Weights of a small autoregressive pixel model: adamw at rate 0.00094.
Rows from block 4, named by matrix and row number. Rows with one number belong to one attention dimension. Each number is 500 + 40 x the weight over its row's rms, rounded and kept within 0 to 999. All counts start at 0. Numbers have three digits each. After the name is the row's rms in percent of the matrix's.
# v: attention query, key and value (stacked) (model.blocks.4.attn.qkv.weight, 768x256, the v third), inputs 0-255
# proj: attention output (model.blocks.4.attn.proj.weight, 256x256, transposed), outputs 0-255
v.167 091:506458481518541462594504432533440465571492552446533534484473596541511513465520462488494463430496474499415481494537432541506477498458517541365541522468525517480490581452521497516472408472449554529549494564505510487479536486590442500548575435575533458437509508508425497484565454516514515511527550493560528474512426578469454510445493526586508561512509503373495535512526526492471481492491467549515505510510436482560476467543526487496492529546456513478528493554523545506443567453610486495450503481514476542585509541467526469465510507549470488502486437469525495561508485572549568526505522490457543490489513593502443505477479594506476518497556498466534510495514472492570462521493502521500514507464473540566436507496503522463436545521488484472518458526500468478495493510519513
v.168 090:501559520516578385479508484521450499465455476453510511480536375453567551509508493527562525492448475525546476486532449510535562501524445562462449483506480491613465492527530440481514508499506502518620467512557475474458488456482537481455497467495469487531510487504526502371513522489476522545457548429414529461550521496556603508515560473503473470482469462534431557481480496579501471554480465491481517425463538584452530562469496527522525478461537484508507453533473487525493502533448488506543522484494448548463502469492505585513506531477532482450464563499557475532468420554487548465437537444495476461524471497491522489534546537542462532513447569512520601525467480553568532453509541519514503500526499503473473422556462543484470462484530569522489508540526560544517561483490483
v.169 087:578531492532474557566506536515476559498511447529524509521529435515541524422508519525510499492464527507426489488490530462506458530489497515526575531485484507495428468484605481511515474510525488497483520483473470498430485527568568567461468499471500492573452495549543468427472487458542529566483513414508457482488526467538464483536484473459421509536512524581480541492524447533531487457511502444491494556478467551470609596424521509505480470395531549462458473466455523498479458579521504526518499508486515510527531457448581521563530486413468517479428499484464511419539521504525498523567446478454477443477449450496504589529547478553533458462480464521507539462528465550517500492497481486534483464493525515471452461525574384548534540500508501483535510538527590574554522435503416
v.170 101:588513517500469527491500497492532487473504481547481473528536535568458528497482486513564454433457484546421503502540440446477468532463482479482485446508475506478460505477496506549412544534507548442521506449523502534457516456401516513560495487554500497465472446582561528474566484508566527502528456463517503497530492513464446555473487573546539493444448453503534500506480429475476514443498416444526493521500515484476552556448521464480487484440514496548455463455482481475541522475630555462517507480493488514533579412440526448498429527429573474402416538563496545475486486548471563533537470506582463420405499541506527526508494456485504523483484505465464552457550421496496496502498464509474478527487470416481504482476561498506491543536544501507495512507460410572522474544505582
v.171 106:494523535439529461483527588495456513460458507517487491514549556508449531540494413493492452602469506502545550501522536528534489478421476491568456537501530433472486457493557521539496488537499577549526500582455456507486474455561483473542440528596495575404465524478492521514553535493551468440522461531517456500459529536473471490451516527468495521517489480482510443519437580563491531445499460497542480491532464461518485461511480526468464480499536481521452535524532506501449503436524475513481473496520510524482575581528458589464554495532471476523605434542494608484506519550475445552438431515523504442500509471512493481508482452433540512511518636468514463492510601477508553504498448493482529521568480555526463495539570486448435458527414510483493463490524471537466509482470457
v.172 088:423409515501514435537487503507554487460580585407558558487575548462526472520458427473489443475493454480551532468492470554551469446504460552526559504481532510530476470509507560472491487471486493517513518494524484532522514471492526521457520525449534482477471478417506524462512510546563483470484527490454522498506547475507506507482506441475490421487506502473514535494522458497485482475537494487470508439435508479554503506511517443494550395515418495517540431507512473488516508482488512510433539499531486544566551540495460571539487540597508482561495523498468467448453468538449461549568490514502554421500538586506453574516523496450582473469481516504501471448506481504501468490503603496516470529445494491438447483596405421497520440494616481471446510496559496460467463447406463
v.173 120:519495479577519448481484555473479510416553504541516502503407562503504426562512521510495472524492491489550491488525509542622518552550459505526409490500472477587520503499482479467527496541496509505497505477531488484506509430524473457577532480504492427557570482494527515453480390480537542507498446503473521491612606520482483467517526479525496471441441547490534563452467490537504546499485408419522451514442433473527524414450536506482489447541513491497508445510482456485544494497454529536503570444501521500537600567514487447443508518467517462490592497529504604539524467475518467530461458519455527439478546492516478437524533555483466492521523544488477500524485446482521498510500509494506538500501472547489408566503504556483527441476495476474470520530539479493447460500368457
v.174 095:447484517389449368500490543480532519572453557423503531537518521523555519470490483489477414506545507528513550484515568542575488508507370507461534518507482473425536528498601535508532482518471530498565503552533514461524474511515486421405565504557546507572531429479493449511539530494503507476479484520464467523456561573463465530447498468499505494484490496464508496506483499489497443525467550465523582542501540491549464481549469481486512476523462523485508474586475516499473563475549510469417557497520479491521466488473460462495480502524467476479492488477541532474514507466509522490445458499482567493525503493488475520460557495459487531496516513468503480499537548487476539561438518430596485468541506528509507505492373486500410424600553513511539525476505513431456507429438589
v.175 084:419524497471475500506473591513459538499518461514544485524533449493499494460543588558518617516448484473574508518496485406463475444497473483451491454501475420505512489512505440452499467461531501548448555528506552430497493485445527524491536459417475580491499498509526529508520472488461462527494513499519593471510553484467531539576523503483518517505521529514503467490533434495489441509450483509520490616497537538512487485511622519448555542489473541488442542457464532565566545541492542532507470574432458484498508436459567489532485509519568552459492551481540413428498506461561523469441530578496562517549567431479508488534498474447518543490503449588490501544488530475469491489509437512551506473495491505466546437484508496496429493481396510512512511467489510513482561460434558
v.176 097:436523508486491503461487503490547434548468486551423519532472446553512509447482504475512526524510501503499501508498542493411511476422488538358496499514532488506547463503477473521477556534524528476546510511510536453497476463526400475642504450569465532418521443551503481481485466568445599438483492528542557470522476506487504486489500466533492482517556533505455522537444513515515376537468522549521445474513514496486529426516529488545531505550515550477465521547465511493429466477461543567466434501494485463479445484547477538491491537446528491442466467486502428412505575551490533457545483450512511594603464496456490474543513503461496461508512496523450503544493520474531542515527420526463536454519467497545491457543474551416499576495492430516488480556500497471477502587502454
v.177 094:531552518500461511529473489493526535555438552489470474527506469416532518518487527508442484433493491481500518556506500421431490465511454439486494492475435472449433501465497447538506479475526477420555421527536461479521507601519571582496433486444551508488504527550561395448482495511514479455467476561495539417518523517501544560548476497530457572427486552514516518486460501472463462561466494512516488482485504561473458534495461466515515487489509475573434456476462463502498513518514489491525482528465478496513436412540524508616499462443493534432440563474461427486514492500476522451452486514545468503562472484461542541526505364509470517527467473509528505508482577516511511476511554485511513528494475469453605437482494509453479547555449475475518416433505528513519579527586497
v.178 091:489524496490484451491476568503472524517554477519548460553454457473534462435493525550496482539394528439502510503470623448445537536452492485491467461517581480439530508482449469481539486496539425494506509563530521535475529506451547483506566447465479542511457469509550433496512495498484537556466452507451416494482491475531528512574513469453454536536403520539524450541499475457483464498445467521521508567505544535484538483519578505554521499432527451507433457470461490546527481498465537465591469544512463535468532472479578524545505480470511512541440499467527496419415543467585517538540562505468498470630512408477506497502514482501493466479498503600527569504526511455496520514539553451498513477518441511447450481505562468607483452489466505501531534491462525522492578528526494
v.179 089:572490513439489622528534478512488446479523529480507477521623497449477549528493505475513502454532519506494485541512446470512506521527529515382568533487445504513487481478548563470488437400477484542496497529495436541490427506441512524438534516476483479545479528519451510536540559501500404517512512446484520467443503547488476488443482504529538486535586462480564521487482504482493547554513633488472511467529475519496503544477449532494439538474384459501497567525568515497563554540496475458472534495507487516499490510487509457418501485581428484527509465448436561530525498573513504506494469507478500505411450531508516564467478556562485548558498515531555451443518487512552531449479425489574504502468538501541500493543551488531517524467523486544569429493505504476533505480566581
v.207 114:444557484577505460467522501511498438416442497523542519453557546540492515559556521526486488501483482556450534476513531504497510501473411542483517530484534507535539521493511471526437490564485524577535512478503483450432528564483535573462602499536493414455492511476546479436553489515495581441482488433464520480515487527486451551478518490473513495453496483456480460569445510452495495431562528491449445541473523421481440536491488404507547468477414495456495507542462568518520530467562522457471445469486523491432477497496599443496460527509490488468509533485489513434374490518489538524572509512505593512487510551527501493443466537462501407526465456499495510430518528513525469464543543561569460507518512505544542467456524456496488559501521516449591473491505516545480440550444465
v.208 111:453497520457491450498535440481405493479512427546484512502537592583486502499539528504525542450506450488527502484491472475493539486548483544535457515467503471441397519533466445495488472458491510582501508531474489547516478472523502493490493508480493484547544455475525582556558459484574501513419563442518475449492523508487510450532455541457414423534497535551500438539405467512470517594568542600537490516505499573543568535486577510504455464466474467534488497505547427506503528524522485537459489495486513492541510509440493429544555468489455505518533431528467469520527498489517503466488497511450434501391536516504517486505500445496464485548511444459503525520509548510467486555549445529475511512499512464486576516500606561495436520563521623504429567474486566497472561509472504
v.209 114:473542536510530428584497534469535494537472536441464546509447435509480464393408402447467524438539500530528514483524426480514481539500495508414487531470565493453501545487522514591583551469457444508497486540493497489490459514545456480478525473519466490552436472517539457486555534552515496577471543559540502530550474560495459500497552461510467500572571523473535541465535475544525566513445534488540532531560505514405442568465564554507404506537472511457502588501509551515453453447538512495505461514541553475410529510457507489480534423448515408510473494541544519492491555527556543430481526513518495480455490520478486493532556469501531520510497485488484530501521549533457547549471481521508507515486554532476411469493475550568447467516485583556476471480514469492521498493446516
v.210 119:508555462498505648548518518523590522567417525544510488582489533460500501432462515511470575489519485475462522552496513520516492441507514573508471494491467516461538520472536459449529557496514475473564521606476528477468490471530502574493533488495471528542484449514506498558468465500513520533401465568553436469469508457523515488519554456517500534531497532515431428553497463540489563586519580533569521526495497507514533486557468479483531488583587467522467494495495527475513519527419458450461430443535474510503583502537472497482498471452487503451528464457469481511559479536467480513542462561435427481529487422459474474512474422442509546442486515498513506490559609452484465490488490487436557517463482446495537484452570518435482490516465497515443491487499541535502508501476585
v.211 103:501503544531505394541496483441536495550437450511476457495507541406488535459533448468475432505510487520484490482507473485539530524463555478566568522477457489531594528514466454427488497441461486496406474571545518570457489447621412566548533501467465531520552523502502443449498438492468440495557521409500514584449535526541527501499446425512526583453466485521528512451486546493554584536479564496517487482469482465458518495478528495511520463520563507466548443508470469527507565520451475475552544469481510460422445547495449533457548516588501542513471466501548541492488523562508474472451535517496572461421459500490518510549467551498539441535540492503483513516494466564476509548459463511514488488517519516536514491542443452502506406540500532527511504502518499429495481539515571
v.212 115:444521515540590550551517512503492476463490512525560518446503488420438505510516470546499563424528486506508481450535560461482508489516596488397489505468514500501511505497488483472528407383485445486495517507558500529523530540490550490540574472522490458594553548523468525506543494518514569519496474565417403528468496389452505476467422544487525490478515503475561576460498515464468454527464448468445491484520471549510494485508508453489466461575489554546511480530542545485499457513492467570422545549470476476579533535463462552465528512584505509538535500467506588536477511487459477464417445460497467481481503489468428543422488517513494470494509508469488489575466470481510538534527385515505517480462549506516539621505480479505559476456527481487439519491484521504505523502536508
v.213 115:472506513503547463552498430551468577528588517505508507504458447550571499501460500479514526506564502506471502449494399456404517499543546570382486529465565551533530472500481439442473602461488478531508459474477499545497481582510538457500542429462514540545504481509461515480524503551447515563477522512424448528527455531541513479513531459583478511499540515463481417481447512477482429459494491575480476492498551590485479507470512459517434478561523456544525463463502478581512513510571564479505488536524467427508472517458507588439507508427547469476457468484546530539420525521456492502500526459505502534478500491479482491485537595545532407503455547452503521486468457521527537546547557491527424541468502491483502497483439415561508498474445487495484531497532446505521545472510539
v.214 119:490497488504540649471484500420479461530473453512541498502462542471501464464536494455493515506426524534454489475468625417569481519473507497510415497535453508552466495444496469536515452497498592427549522464446535516467492519563524509499484543380473455591598457557504506451512517466381529464510503480499496528567561537557543549463498545477555505484533484508537473523474534488471493431492551534476471463507485513556516543495534460513458439457500423513525464524499482542466510528551553517510566577531480509518522531459499462504619553435517449551435466579488495520539538475436504471520475446497513437511457496542458525504439492526513458475454461467501533546495466548535471477546501485471529525507523486521506489515442451450542534478523459479467511481547493515550476502468483
v.215 103:445486500529548555460526459485400485448505426466546499484589609561555580484576614494499478526574531546485477468507545515493547466539560459534552466480462525547561544532479488424546421576481518500481499483474525500515496451522489511493480500490487544482577537497505499482457476506523467495480476485460509451549584540501474495515532504504548518419498526481506614522454525503499501544469558509503534492451502469565550379520510484541439498525513482505512530521552436549571531531519483524439537575464491455540459531477479563488509569594494547549531437471526539527477513426457428506514524470506482508505515517483464503474524524506509476523507483412521514499465491505509487508475523504500422507473557525489529549473508484440549458477487394473437481454531496585467507466483543
v.216 113:480481510408500525470438451484443506516446502471533487473507518520525427441464510477491573472504549437432452552483421406545546470438520420468494493472511499520539603530504470514478572493449490529511544482531519554544572531489516468546500521515488561552492538534503481587462503441500498470506411526541524549532499548460505494494518457598549482511531434566514542486460542422551554451523448503474452511505515554584519464513521528477507580452477472471495602543484532581438494476475540529521506481526463552439498494470492528516510536493511494457514518580554527479520528531406478446480559447453392498452517513466505509526504562562523506474482549499524427500448451479495491458483473479495524492490477512510463479476427484444471445512505430526541487531497444500548502463449450
v.217 112:482472534456453472425545547522524510502435510515508580507491584502513462503544512515520541534497458512449508426476545479568466513501434582456570490492517524425464453495547503501428444479477558509504485422529472526522538488517512543425488492521474503504481498494530501493523506505547508448485492529500589430528516475531525541549535531501451450506470512534492502548482466529538569412511533493519513497493523478520432505530551387512509430433476483419483535456427468465493497446496518502461500541536539524476410487456597550560504436541480519385467485503489556488521500462492494559580487518428436424461546564528502532501547496455497514459496496435497502494517519495458500446505484483547505494515457464520521504491606469568421552534561449529508507543499535427460526567493426
v.218 108:543458501431540519505501545490500488544490448466480497514489509456569471395490501497540520555482494598395493503522526449430518529421461473558576484421558494491519568485493557519493459522563527555476497511457528476507487491553586430459515481574492481573494547529519525506517557499508504517436392597482497520548481508509459502541542472516441480515486533480493587520516430454472458542497504474482500442512459445490476479539474491525473522489506571482521560505511587469477512534535516446436495478506508502535538491572497524533439553489500530527513553472550541502503577479438581496509542515446434499571482527464495454434539511489483434451461429464548507499515548510483544481503428503517483477510392544533441529452511474454447500445530459494523550514501461520507524487597514
v.219 108:430536481561505528536504447473478521520514510463518480525516571482487503511536469479491444516575476508433479490458496601518466502566436492362510431521509533526464570501552435519489506399479471469587531428429505568524538569534537403433428514487485514491516466486484567503471496543526475505467527510550487588496490545506521516493474544468477488484477509461518541572477496434506544504519415541563495461520483509470462505487513509528445468484539410502501464494559482568517486492488463518426539593527511406542489498498527442503541421486511486477565448534532476540497511475529488529536458425494459492485546544522497501446485497556547431535535444546552485514494533544507473478485464473434499574481472524525478549487570481482474478531530429488431507472462489576506559507494544
v.220 118:486491483523482455523489471513505478538467444547508467468511528508445552546533572464476406554536496541431491486490435488531455487586466448502520548543516524440535538460483475465504444460491544434540494530517557555468564492383494472474532472534501583449482471379511479495526502489490571464586487479437579520394469541485514497430497465483509512514545478495553463519497573379505502490525576567524515461488471537570506571518440479519540507518544523500559523506485429481490525463490487507493465535476457496489494523451530520451523533574496540508578522473484542464476528527447472464481446478449504495621505496504512539509538457533514529515543495541532502478472497496536506508467442487584547527548515524447387513463457427479480427503493509492510523491482478492462516433536463
proj.167 089:509510506464505484447538551560513512541548625498542526508497553534466467479558522485489420453504528540464509504471499469499441488503533637450462517548459455422516456403473491554560437515492527486499494513492461479532550529506542520537502465443512549463459464498469475490474491534508495477497481523533538467455464522516455534507491566511476527484504512407560567479434465507489505483476451543521460535472492503530533493475503488525476500509458501411527514489478569477527560470545506514424459542493561507512607550411550418505470583483522610435539439483452474590528539504519518443423525476441479493463470456511472493497464469460530535524524516515515511538568476439529518563488450458456554497468482576523431480539501604437451474486456534459518521522505506512491512467478505
proj.168 085:499472477564543526429534387472585547561485482510474472503530462476518475443539427553500534481465508534537465431548474532543505500452497528522472539528477523540435569485484484507558583523523550479451534398525544473471478531472580543521478469468454439569520496474474495517459492469552467518532608424457503500524505444496561554490540480505505494513496440496480468519514511602533510445524574522530500444501532494462478502563483490506442522501531483497512508443471476498527531574540475518447446526510452478463430502439487471530455495498495466442608519478501482421532498532503412464502480513463432460413526502546438505515507479476428460439508590538501510519460428565516585504487514520553514520555493520444506462475513490470482536533519483451531449499484567504483552554508550
proj.169 092:501556488554495598475500482544444537457541491448492447458477492491526548463522469525519467505569442501504414487545517544510486551499521421572466504506498497564502512457570508445465482514491440508502421450499489555454497442506448509530484520454455515520560524512528523533490458435500435504535462461491517536507498493515508522430449506535521514484466455519422483536506516439477533440514516481452518536482479539511549610523453517465414492499474494501511490416496512517541450569478525502528521534501417501463532503454540489575489428511549470512464528512492559454424473558495544515563483563458501528361524498502430549479494577532473428480499497398516439496474424490530480532524436418575477543480498467533519520461496473541498511503570439487520523494496515484499591496557572
proj.170 099:549523487540420528435506529564479486482609511460467466446483465436508575475493459506568520551509484513480596479500521453451573518529546454448507515510499509531483485446583491466508430533472486472487462474511476559530425456543535499583565469502515491509539521573541494507517459444548484532527470515522519558490414528506435593481478544593507484495545540418478484498436440422527518477499525516494492468433428518504516556531514523538456547436515531545443518466459501454522495510471517494514554534472515471556524428398530573523472451475522444521451544489506530505475542564506467556463479513522509488430470565477493468562494531466483464514469551463525519509547464478443502445520452470560466506509519428537483461540551451438545485497489521459487436455468457527487470573521515
proj.171 098:453467488436550501544438544469437505453409514528505502540524486528444478529529471529465471533433485528485607527464611490482609463507559523502409504519500513537533525458488563484492457526488497529456520589437505502506521444479471425490480533483537555502494528533447536511494500508476594486529498556528579489450467563447494549501468522552482505515458566526459485489533587424529464469506499553550513528473430475465473481483408465431493491393456512537490461558491509432519435520571532451530514500473505544449557512494454487482557493518543534497564498538533591512427531419399496488547473522475524524478511529535494523479465448538488475458562493466553463514495529491533473493524443522449526495505531503495484455497519476474471458535461471425480459489467459497467528471446520
proj.172 080:415447518471552522502485542505537534484499534502502515520563501525540530523471506471475513470512546515475544476460425404652470511482498538561461545486485594490480496491564528512507497490483529505534481494488470531452508503616460473536452520548547486529490504439592453574512548536545433451497459451516442538533536518503566471482548473485486499515485549475527586441446451527509518482468471514503512604534545467515500460440473522498503467548502509437507468552527510494451502504470500561477459462514488487532563452466467559536456480450480618500527491446501543533581587497454479482488554470516429533458467593491474445532521453506505457499516507559521465438496491472543550536472493542529533507480492544463460452506487541433542532581529487501490536530535602532496472472452469
proj.173 115:492468496530477459460444535465462509436538581522483509533487493491389431450494453513466473518487546494501493500498476516508473468492539491480502505497509560550446553556525583440512514463483494513533486561534488480545526460383459450482460496530576482495504428509524519488481431477573523495490422511445506507603539503457518464489483490447512457436433467493482470553503567489490529528474425526562458485488517491475459427520559476475544442478524538549559444509499542478484507480597574517472496477502560477488553551492498412477477505448460430501538517500484599538475441541557498578506497470564521503484624487505507490509538483417474541485535600532551500512460440555526537494522477572465490538504485496542504477475499504540577535520479550493510509529540483477454493494405469
proj.174 094:446528488417538462501511534517493545535429564541449457498490516514509484490488550533463502494522509456489574520492554476420483514504477531512464450475472503487502464513523503508501526488573516509491445545523452488472545555489539441523449484534513548520549499466515492533439558535476489391488477613496505519456496514487455579492510497502503528452528602543557507503564473519473448536494481521478542556499478445509448484494467463513457397493584471480553509593524470511486571419553532493529484411504482457496479491578474478525487504482510507452504477458495502501620501428480598469446557514437537536579488498515502506490534407553487542421497551559523463482510555455469438467487520495441536519513468529483509462485457567483459447538555549513522556523462528531482487419465567
proj.175 080:587472471517511560470498462497456480515442479512464488505443462430514504448470614528483500504564424479537443483538342511524434479520485553529581458500542386510494467558497440510463529456526488498475564421523505565530546496472448453470448418536460471501518519446488545483556528538546491529468421469473512529501535484439514556551515468494466548490508500512573480494472487510489500504505467414574535526486534521514467472479471445505516461482495490523542510548530537456522458538502473513471445491517507492471481508545521522447483534470491512571565507524555470456614488499532539447464500470517472429555485439498489526518497447451511500577468485541531541520513506494451468532494513551594480492488467500484547479449511436535525460495537524560469510455487423485511462535455390
proj.176 082:515435486501494452508500458516537464553502534552515550509474496553523482563486531491495576409470456530472552527505513576507495471504484600477498460539420511482458530513381478515514516527548419389458575492546580570531552468491516524535514459500507493485554484429506466517506481552447494492556464533494468505485432479468525523495469467553527506487521375474507490484497527463534435462532519481476499524506534500454506439527452499499502522525442514557468538498549490498466596503519512534486505547549497522531491554486435512460572568560516446480502549530491427503492528595471491563530448471444526539531518557545481509450499467597493471501514458525509484558559512433565495523517467529478560483528390462441515525515490518465520450429528513554487498528503498417538536489514436
proj.177 094:524510550421515571572481470512545475576497426476504484446493501506562458518527512514555508504480487491462443505492433474515513471578436512522454453494543543490488544502488419521532472526452499437524543429487480508518489559484594522475477507445484501481612556480524503543483544456478491489490561558517549523417470475501492574478460544555487508500540477456515496461500455443469485487501558447487511477539485542510431532553453481476382497518456495572493519501472494500488431511525511451526488461493475509480413441504474445495606453449564525541499583516500383513517575472443513515491504571540496455463488483538436539473516478492483486501465469466516492498457489560536446458484517493564471527520491480567528591488443525464541551464512512536531485452478502432575445509560558
proj.178 091:486495518548519631479423493451479511449448486489464459419467441428536537476495496460470550455467537460436456472525453548511443464489535467543538490461487460515562526555518525481526487512420443511481535420557496526578516447476417521494480454538453556497546539435444552477526492561489491530546459520428503490490524462474470472458463517496490544424517427530528516473548477464457549471556522504466545514462545465470537474472485393516500460516501501472543551557538518524514482417462495581467561477480521496542471524501506464523514502524499471562531578519523502523479481517532498545547467460519429484470530515510548476496525509485515503523533442575506507511467513485421470486468679474544489520553506502479567500460520539500500516482586568500523577506512459502546483500510533
proj.179 085:483554501456499497525476492521500445490536486526410464565509551511480474497544502516532486526537538496490451528462469427502539530520526485592538570482498436479470417442518476483463484462505503546510506453433508520453523449421493525541547463481410519503453531576490477536525486433526514514451522453493577488501520548555481510514522492499389532469477608555474545500504487516530493509447451544487466507525544490539522487422543489494444560443547494545456517469470497498600481536540468467513497553568553511526580475513559452543490515539528540504520453471491450433491472446499551417491467514473507498415433457478521506546466530554525520484467528453480515507488430513458526370558424499530500466418514503509457483482407542541510510486529467513574469514424488566509497542518474
proj.207 103:464597526402507535430505538515497559595456607466507471461509519478534522559513508541490539460523497489550494481516492436497491467563502471504525560511447501556509520433466484472438523513501540477490537421416523487469565484445480480545512527483463471397533531489460499390484572448487511446511562523550446465487502525514465583561522519502419521505487485487511516471496501490504539486445457542553507490402525474509477546429576557457478534525485475434499523513516497507456470455504511545441500409475480476520520489587495528479475512521459491534533533558480467560515551483573500406523461505528483441542539378535548517483487546505502509516477492479457485486498502463513486523580506488458506467430550583529501498558520558502492485463556519497518533437525475490535482544538445
proj.208 113:461497461466499539506524544493469494478507476520524552523455536476460438496540545511465472467489517518502521505516430538533499518502514465504563473500486461483512539569622417415427474471521530487567567530474533538502571477545614477472447460515511436520549588510498500500531580502451463499537441466482498527420436519499519398488480442488468495546488564493506520507531473435453467506541471500511513484436474552448539505504440421487475502427521470507484517496476536532570536497460479440587439588503545491456491546474576501498491477431465418443489466491502504438555508497493537476466481506529564438449467576497501460490510477465408509508452484517499562502498565575464518606499508533542507524495488481515568503437536503453538492425467503504481538502523520461514456521500560
proj.209 111:491679471454522525548516498515476515522507584496489455468451507484448504476511523401483460468484515520488578503445480472499550529493460460510414560474509525527498505504492531473560483501528447516472455458507511507560539489439521486492524493513520523508547526506572540483591519504481495460433544483583512522517578528485519568468391499506534431561479520488503517550511596463513480509495469506526570534551447493505498530488400500507490506520544470497418483480508511525505548536589410498535489492515516528503543502440500460490460457484527519472502463434483465413450533516489499629477521540450587519419482510517466563574430414502525441457478459502480466441516516542484445477500440504506467495460533499528463512516437498490527501465471493531499500483523549491541497469438528
proj.210 114:532454529596547482562513558470473486538506551483558522523571488569538461475519461482460457421524464454524544537492526490495439458465452594476432460508492539555491559504519379495518439493511487489512459458492448514521468494604549492529496500536491557533456464443421541505481474482574499435509475522451482507393395535566543508517512484531537502497557479519449548573499504500463443496507486467514470562514432519565572540516451447485515444519479514493531594563477509576544521501515526506473474517556504535430442464402487473536472536440499548447494470483524529469482468502433522478492538620525542489476474561495530424473517525528519488458478472481508529509501567494519527534495504480447487519517507500516483538511498497503471454545453522488464466539540434559473462479516531
proj.211 100:539476500553530516489494434479526461474479515538528497500555549499437511479556487486453486481629571474492497481490447588499525505479523525489470428499487480410499473497462415577514470451491517461498473533485562570501499539558459558485460509520548483404570461586530464451585504472531543485503426511589485495483485519461510537516497470460569561562461455557511528483486455530561491451536556464491524476464495535438450460519529566480529494491512496428511476523549481477473498459587490498555522432562489522481488563448510480492466518530492557473453512484475455517496478471499501565425513468545488493530469516445443431549460547482485524526514416505512452507519519453492456528445461510479448458491464427540448497511480473497456551473537478521644471439492487428512473471480472
proj.212 103:449508504520447444468544505514512470427563494572433519508497440475524487457539456551518456509466487454482559476497454616510516509464464551514464520473534497478475487486522538472528460490526483500436514546535491500520527497451469439444488561479491487535504459508520524501515542482495479472536543544425466492500575527510530439451493470487526541557522477433456555517503510525537497515521544529500505485520530510526481428497495506482453483513508463503385507544525524527536506429519447485469559571492535495536498535565539483549527453560546506521461497493467602412420452573532495470441468446497482543516484430509448585473491620524466494445528473496468506551459614553467540485491424516505466430469528510503461571429485599495548491499493459504520603494506497552548547562543484
proj.213 127:499522507586498512440532516503468477432484476538459475498495427479510523456465504490559553418463543539510456489479389542458448521530459516492414509480439479472555521542472509534589528483433525495482519440482507529496530521499497425497467501504497453476453535437519512480498545542586542583463490451504490513418627453451500530487534477579497485534545422488597490499481537543509523514526469519527504410529530572474482509494482492541522545512453449429512538489524509520538638489501493520506527473549497516486548488432567500418571513500526472489523466501486466441521434556552477502529461425488487496523490470557506412517482546446499476537481550577452592468494514479444488461529531482512507483469524503497517490468541489512521487455454473561498487554543485533471455579482506
proj.214 115:493445468502535547533479476507520498403445466562515467525545500534465521464477476523546555474508489490503478511462590538530545518439444496498600506474455585534512526485521517503551452495449497491492525499513541436460471492435505554505466462504476488487498524554528407480486507499532541463525510614494498470511528497493466400465483511499504477504467520596436488500539591519515556525487434548531525540453540471476506527418462493459430570402455412458552470483535507489610515502499525464483459576521473504463457485504534540492416469566532537477493472538478485500484485526550571502525414554477495518530491470533546494510500510491465536490576544456497477551386461472520498429537508499492516472548615426517473532496411499484534496522522540517523497482524489489519536567522482
proj.215 111:467448505473434547436527495521475484482494465502462529517527499499444508519545581529521487464605506532509396500521495614528448466510467503484514487537448449393469507477498481492492506527533557491399518521445572462475474517478537486504462528493494500468511453489432482523556532502480512473485460482535448495512540494500493478450568459466492520471476412583530436498393456531487556523459528490476446498443497534525448447460566413504493510558522487542552522532500496483500497441519537457592555492491501518476497530492462503521558521561509487520515509503523564495556450561526481470498500499526604518557542470493483527488521523533398510522553555487504548555499525526516496495483526523431508467516566487482451474443606553453583525474457526412557544584535528504463506549468523
proj.216 109:551480474503578497552520455504444486531551492458553533538555488530493528534432475498509520561486512510511404535477486463494496499518505500505521449483653463516520498546465555559605460448462436563481389454527494482572456589458566522521529498512468466543479537491548544565537439487525503565467527427518495500505508482454544477508535466465485452509462497586530518487490546492514539495459541525503497432494583507495508509460449558483555571465460434516479507465504487485510530458565564503522475497568507533468489530520486460505514521441509473458484472497467473493490521563386412490547530442507555498521459473471567545517495449528462552464519580435458433537443480505550481550517545523495504518552487535438463431507486509463467443436546531513532502505519448515525522516479500
proj.217 116:523544549445459572551542563493556512529452562481508519550445528505459461502553433509477515608474516499533497490484509389549494446560468480501507465535497614472506467516526577434439544515486529469547478510506512495435560495498603538535452541476561537506483549512592483454527485481483403479552475583436446476454513559473535506522479473471468425511505514453472534454450514427513503461475460510500523440436511525464356497533548476544459528489497469506551515468522463520451418510509499486485485533472465497490490470569527560475443441410538524451531506557515557546558516446528515452481462520488507514518559508511554472480519491464542501485492478491529509550462450522528484518540570435509477486471492570499505481542448509490539458494487500446484546498485502475529504439464524
proj.218 114:509534595579499479463501522514550507505533453410489502515508508568419490469525513517451479476477507554482418472541480439566451498516493497472433579513520572487512447513447463516503463479510432545485450476457511528521486551450512556517496538460499493553534533411437489478559535518513488495456481547466384527437568528464501491507551479492526449495527501513453462494462454485452598497500473522479468516533435509470551520493455427510463549541547516469497477490497485504441513469459491466487574462467502482456500490498502457566502430573490598572548526514485536491495480498539450508488520528431561436470549496498548591413524422587444464567505519493500445431518486510525481515536494511505501542529451617484504530470525547529547505567567494504500547464533544510496497482525536
proj.219 109:511493491511497543537511499543520527516475484465455543535507522529579535563501461543519577468528516503462531558494515521522570543473414496453518482538458433479460445542482476484495588566516503509535525557401515414473494476489521414446428547503563475547503508458577514464550556550512507475486443489553487528486507490477534471423502464517481485493488532528490440573470443517501523469503525460524517503466492450481478457458443475495479499495472501485493488451501550505616556494548528494507476564448479480502577431511519565517510440512533474449512436514495481537545493552503512433458431504520556617491459485536536533470489485529494431516500490454530554572468539508470441569522425476474494532509520488561462474457430510545551507460464438449383497539475501480490555547473592
proj.220 125:476463437543450542520522563488517501508540500554528516523452503473482479542532530522438552463507521447514522508464392452501446460552425523462542488477518493528583513469399529548577571490495471485469487564526548514535502453514503511456464522488531456494513408518592542485471459500430494523546497529536500528499497490493514516536544524526428524482528549483563483521497417552480526470503497453498498469467476447520581532487466511513491475473459551448507448528546480557495468507559544505551388513442458489496457515397479527508482562528512477573563535483442494484564540445504464404529506421496475484534551481497611627481500520440450525529506425499490481528495545449467510458505548434527496442567465482465492478456525475519475493488529518480469493479461447490522478429518516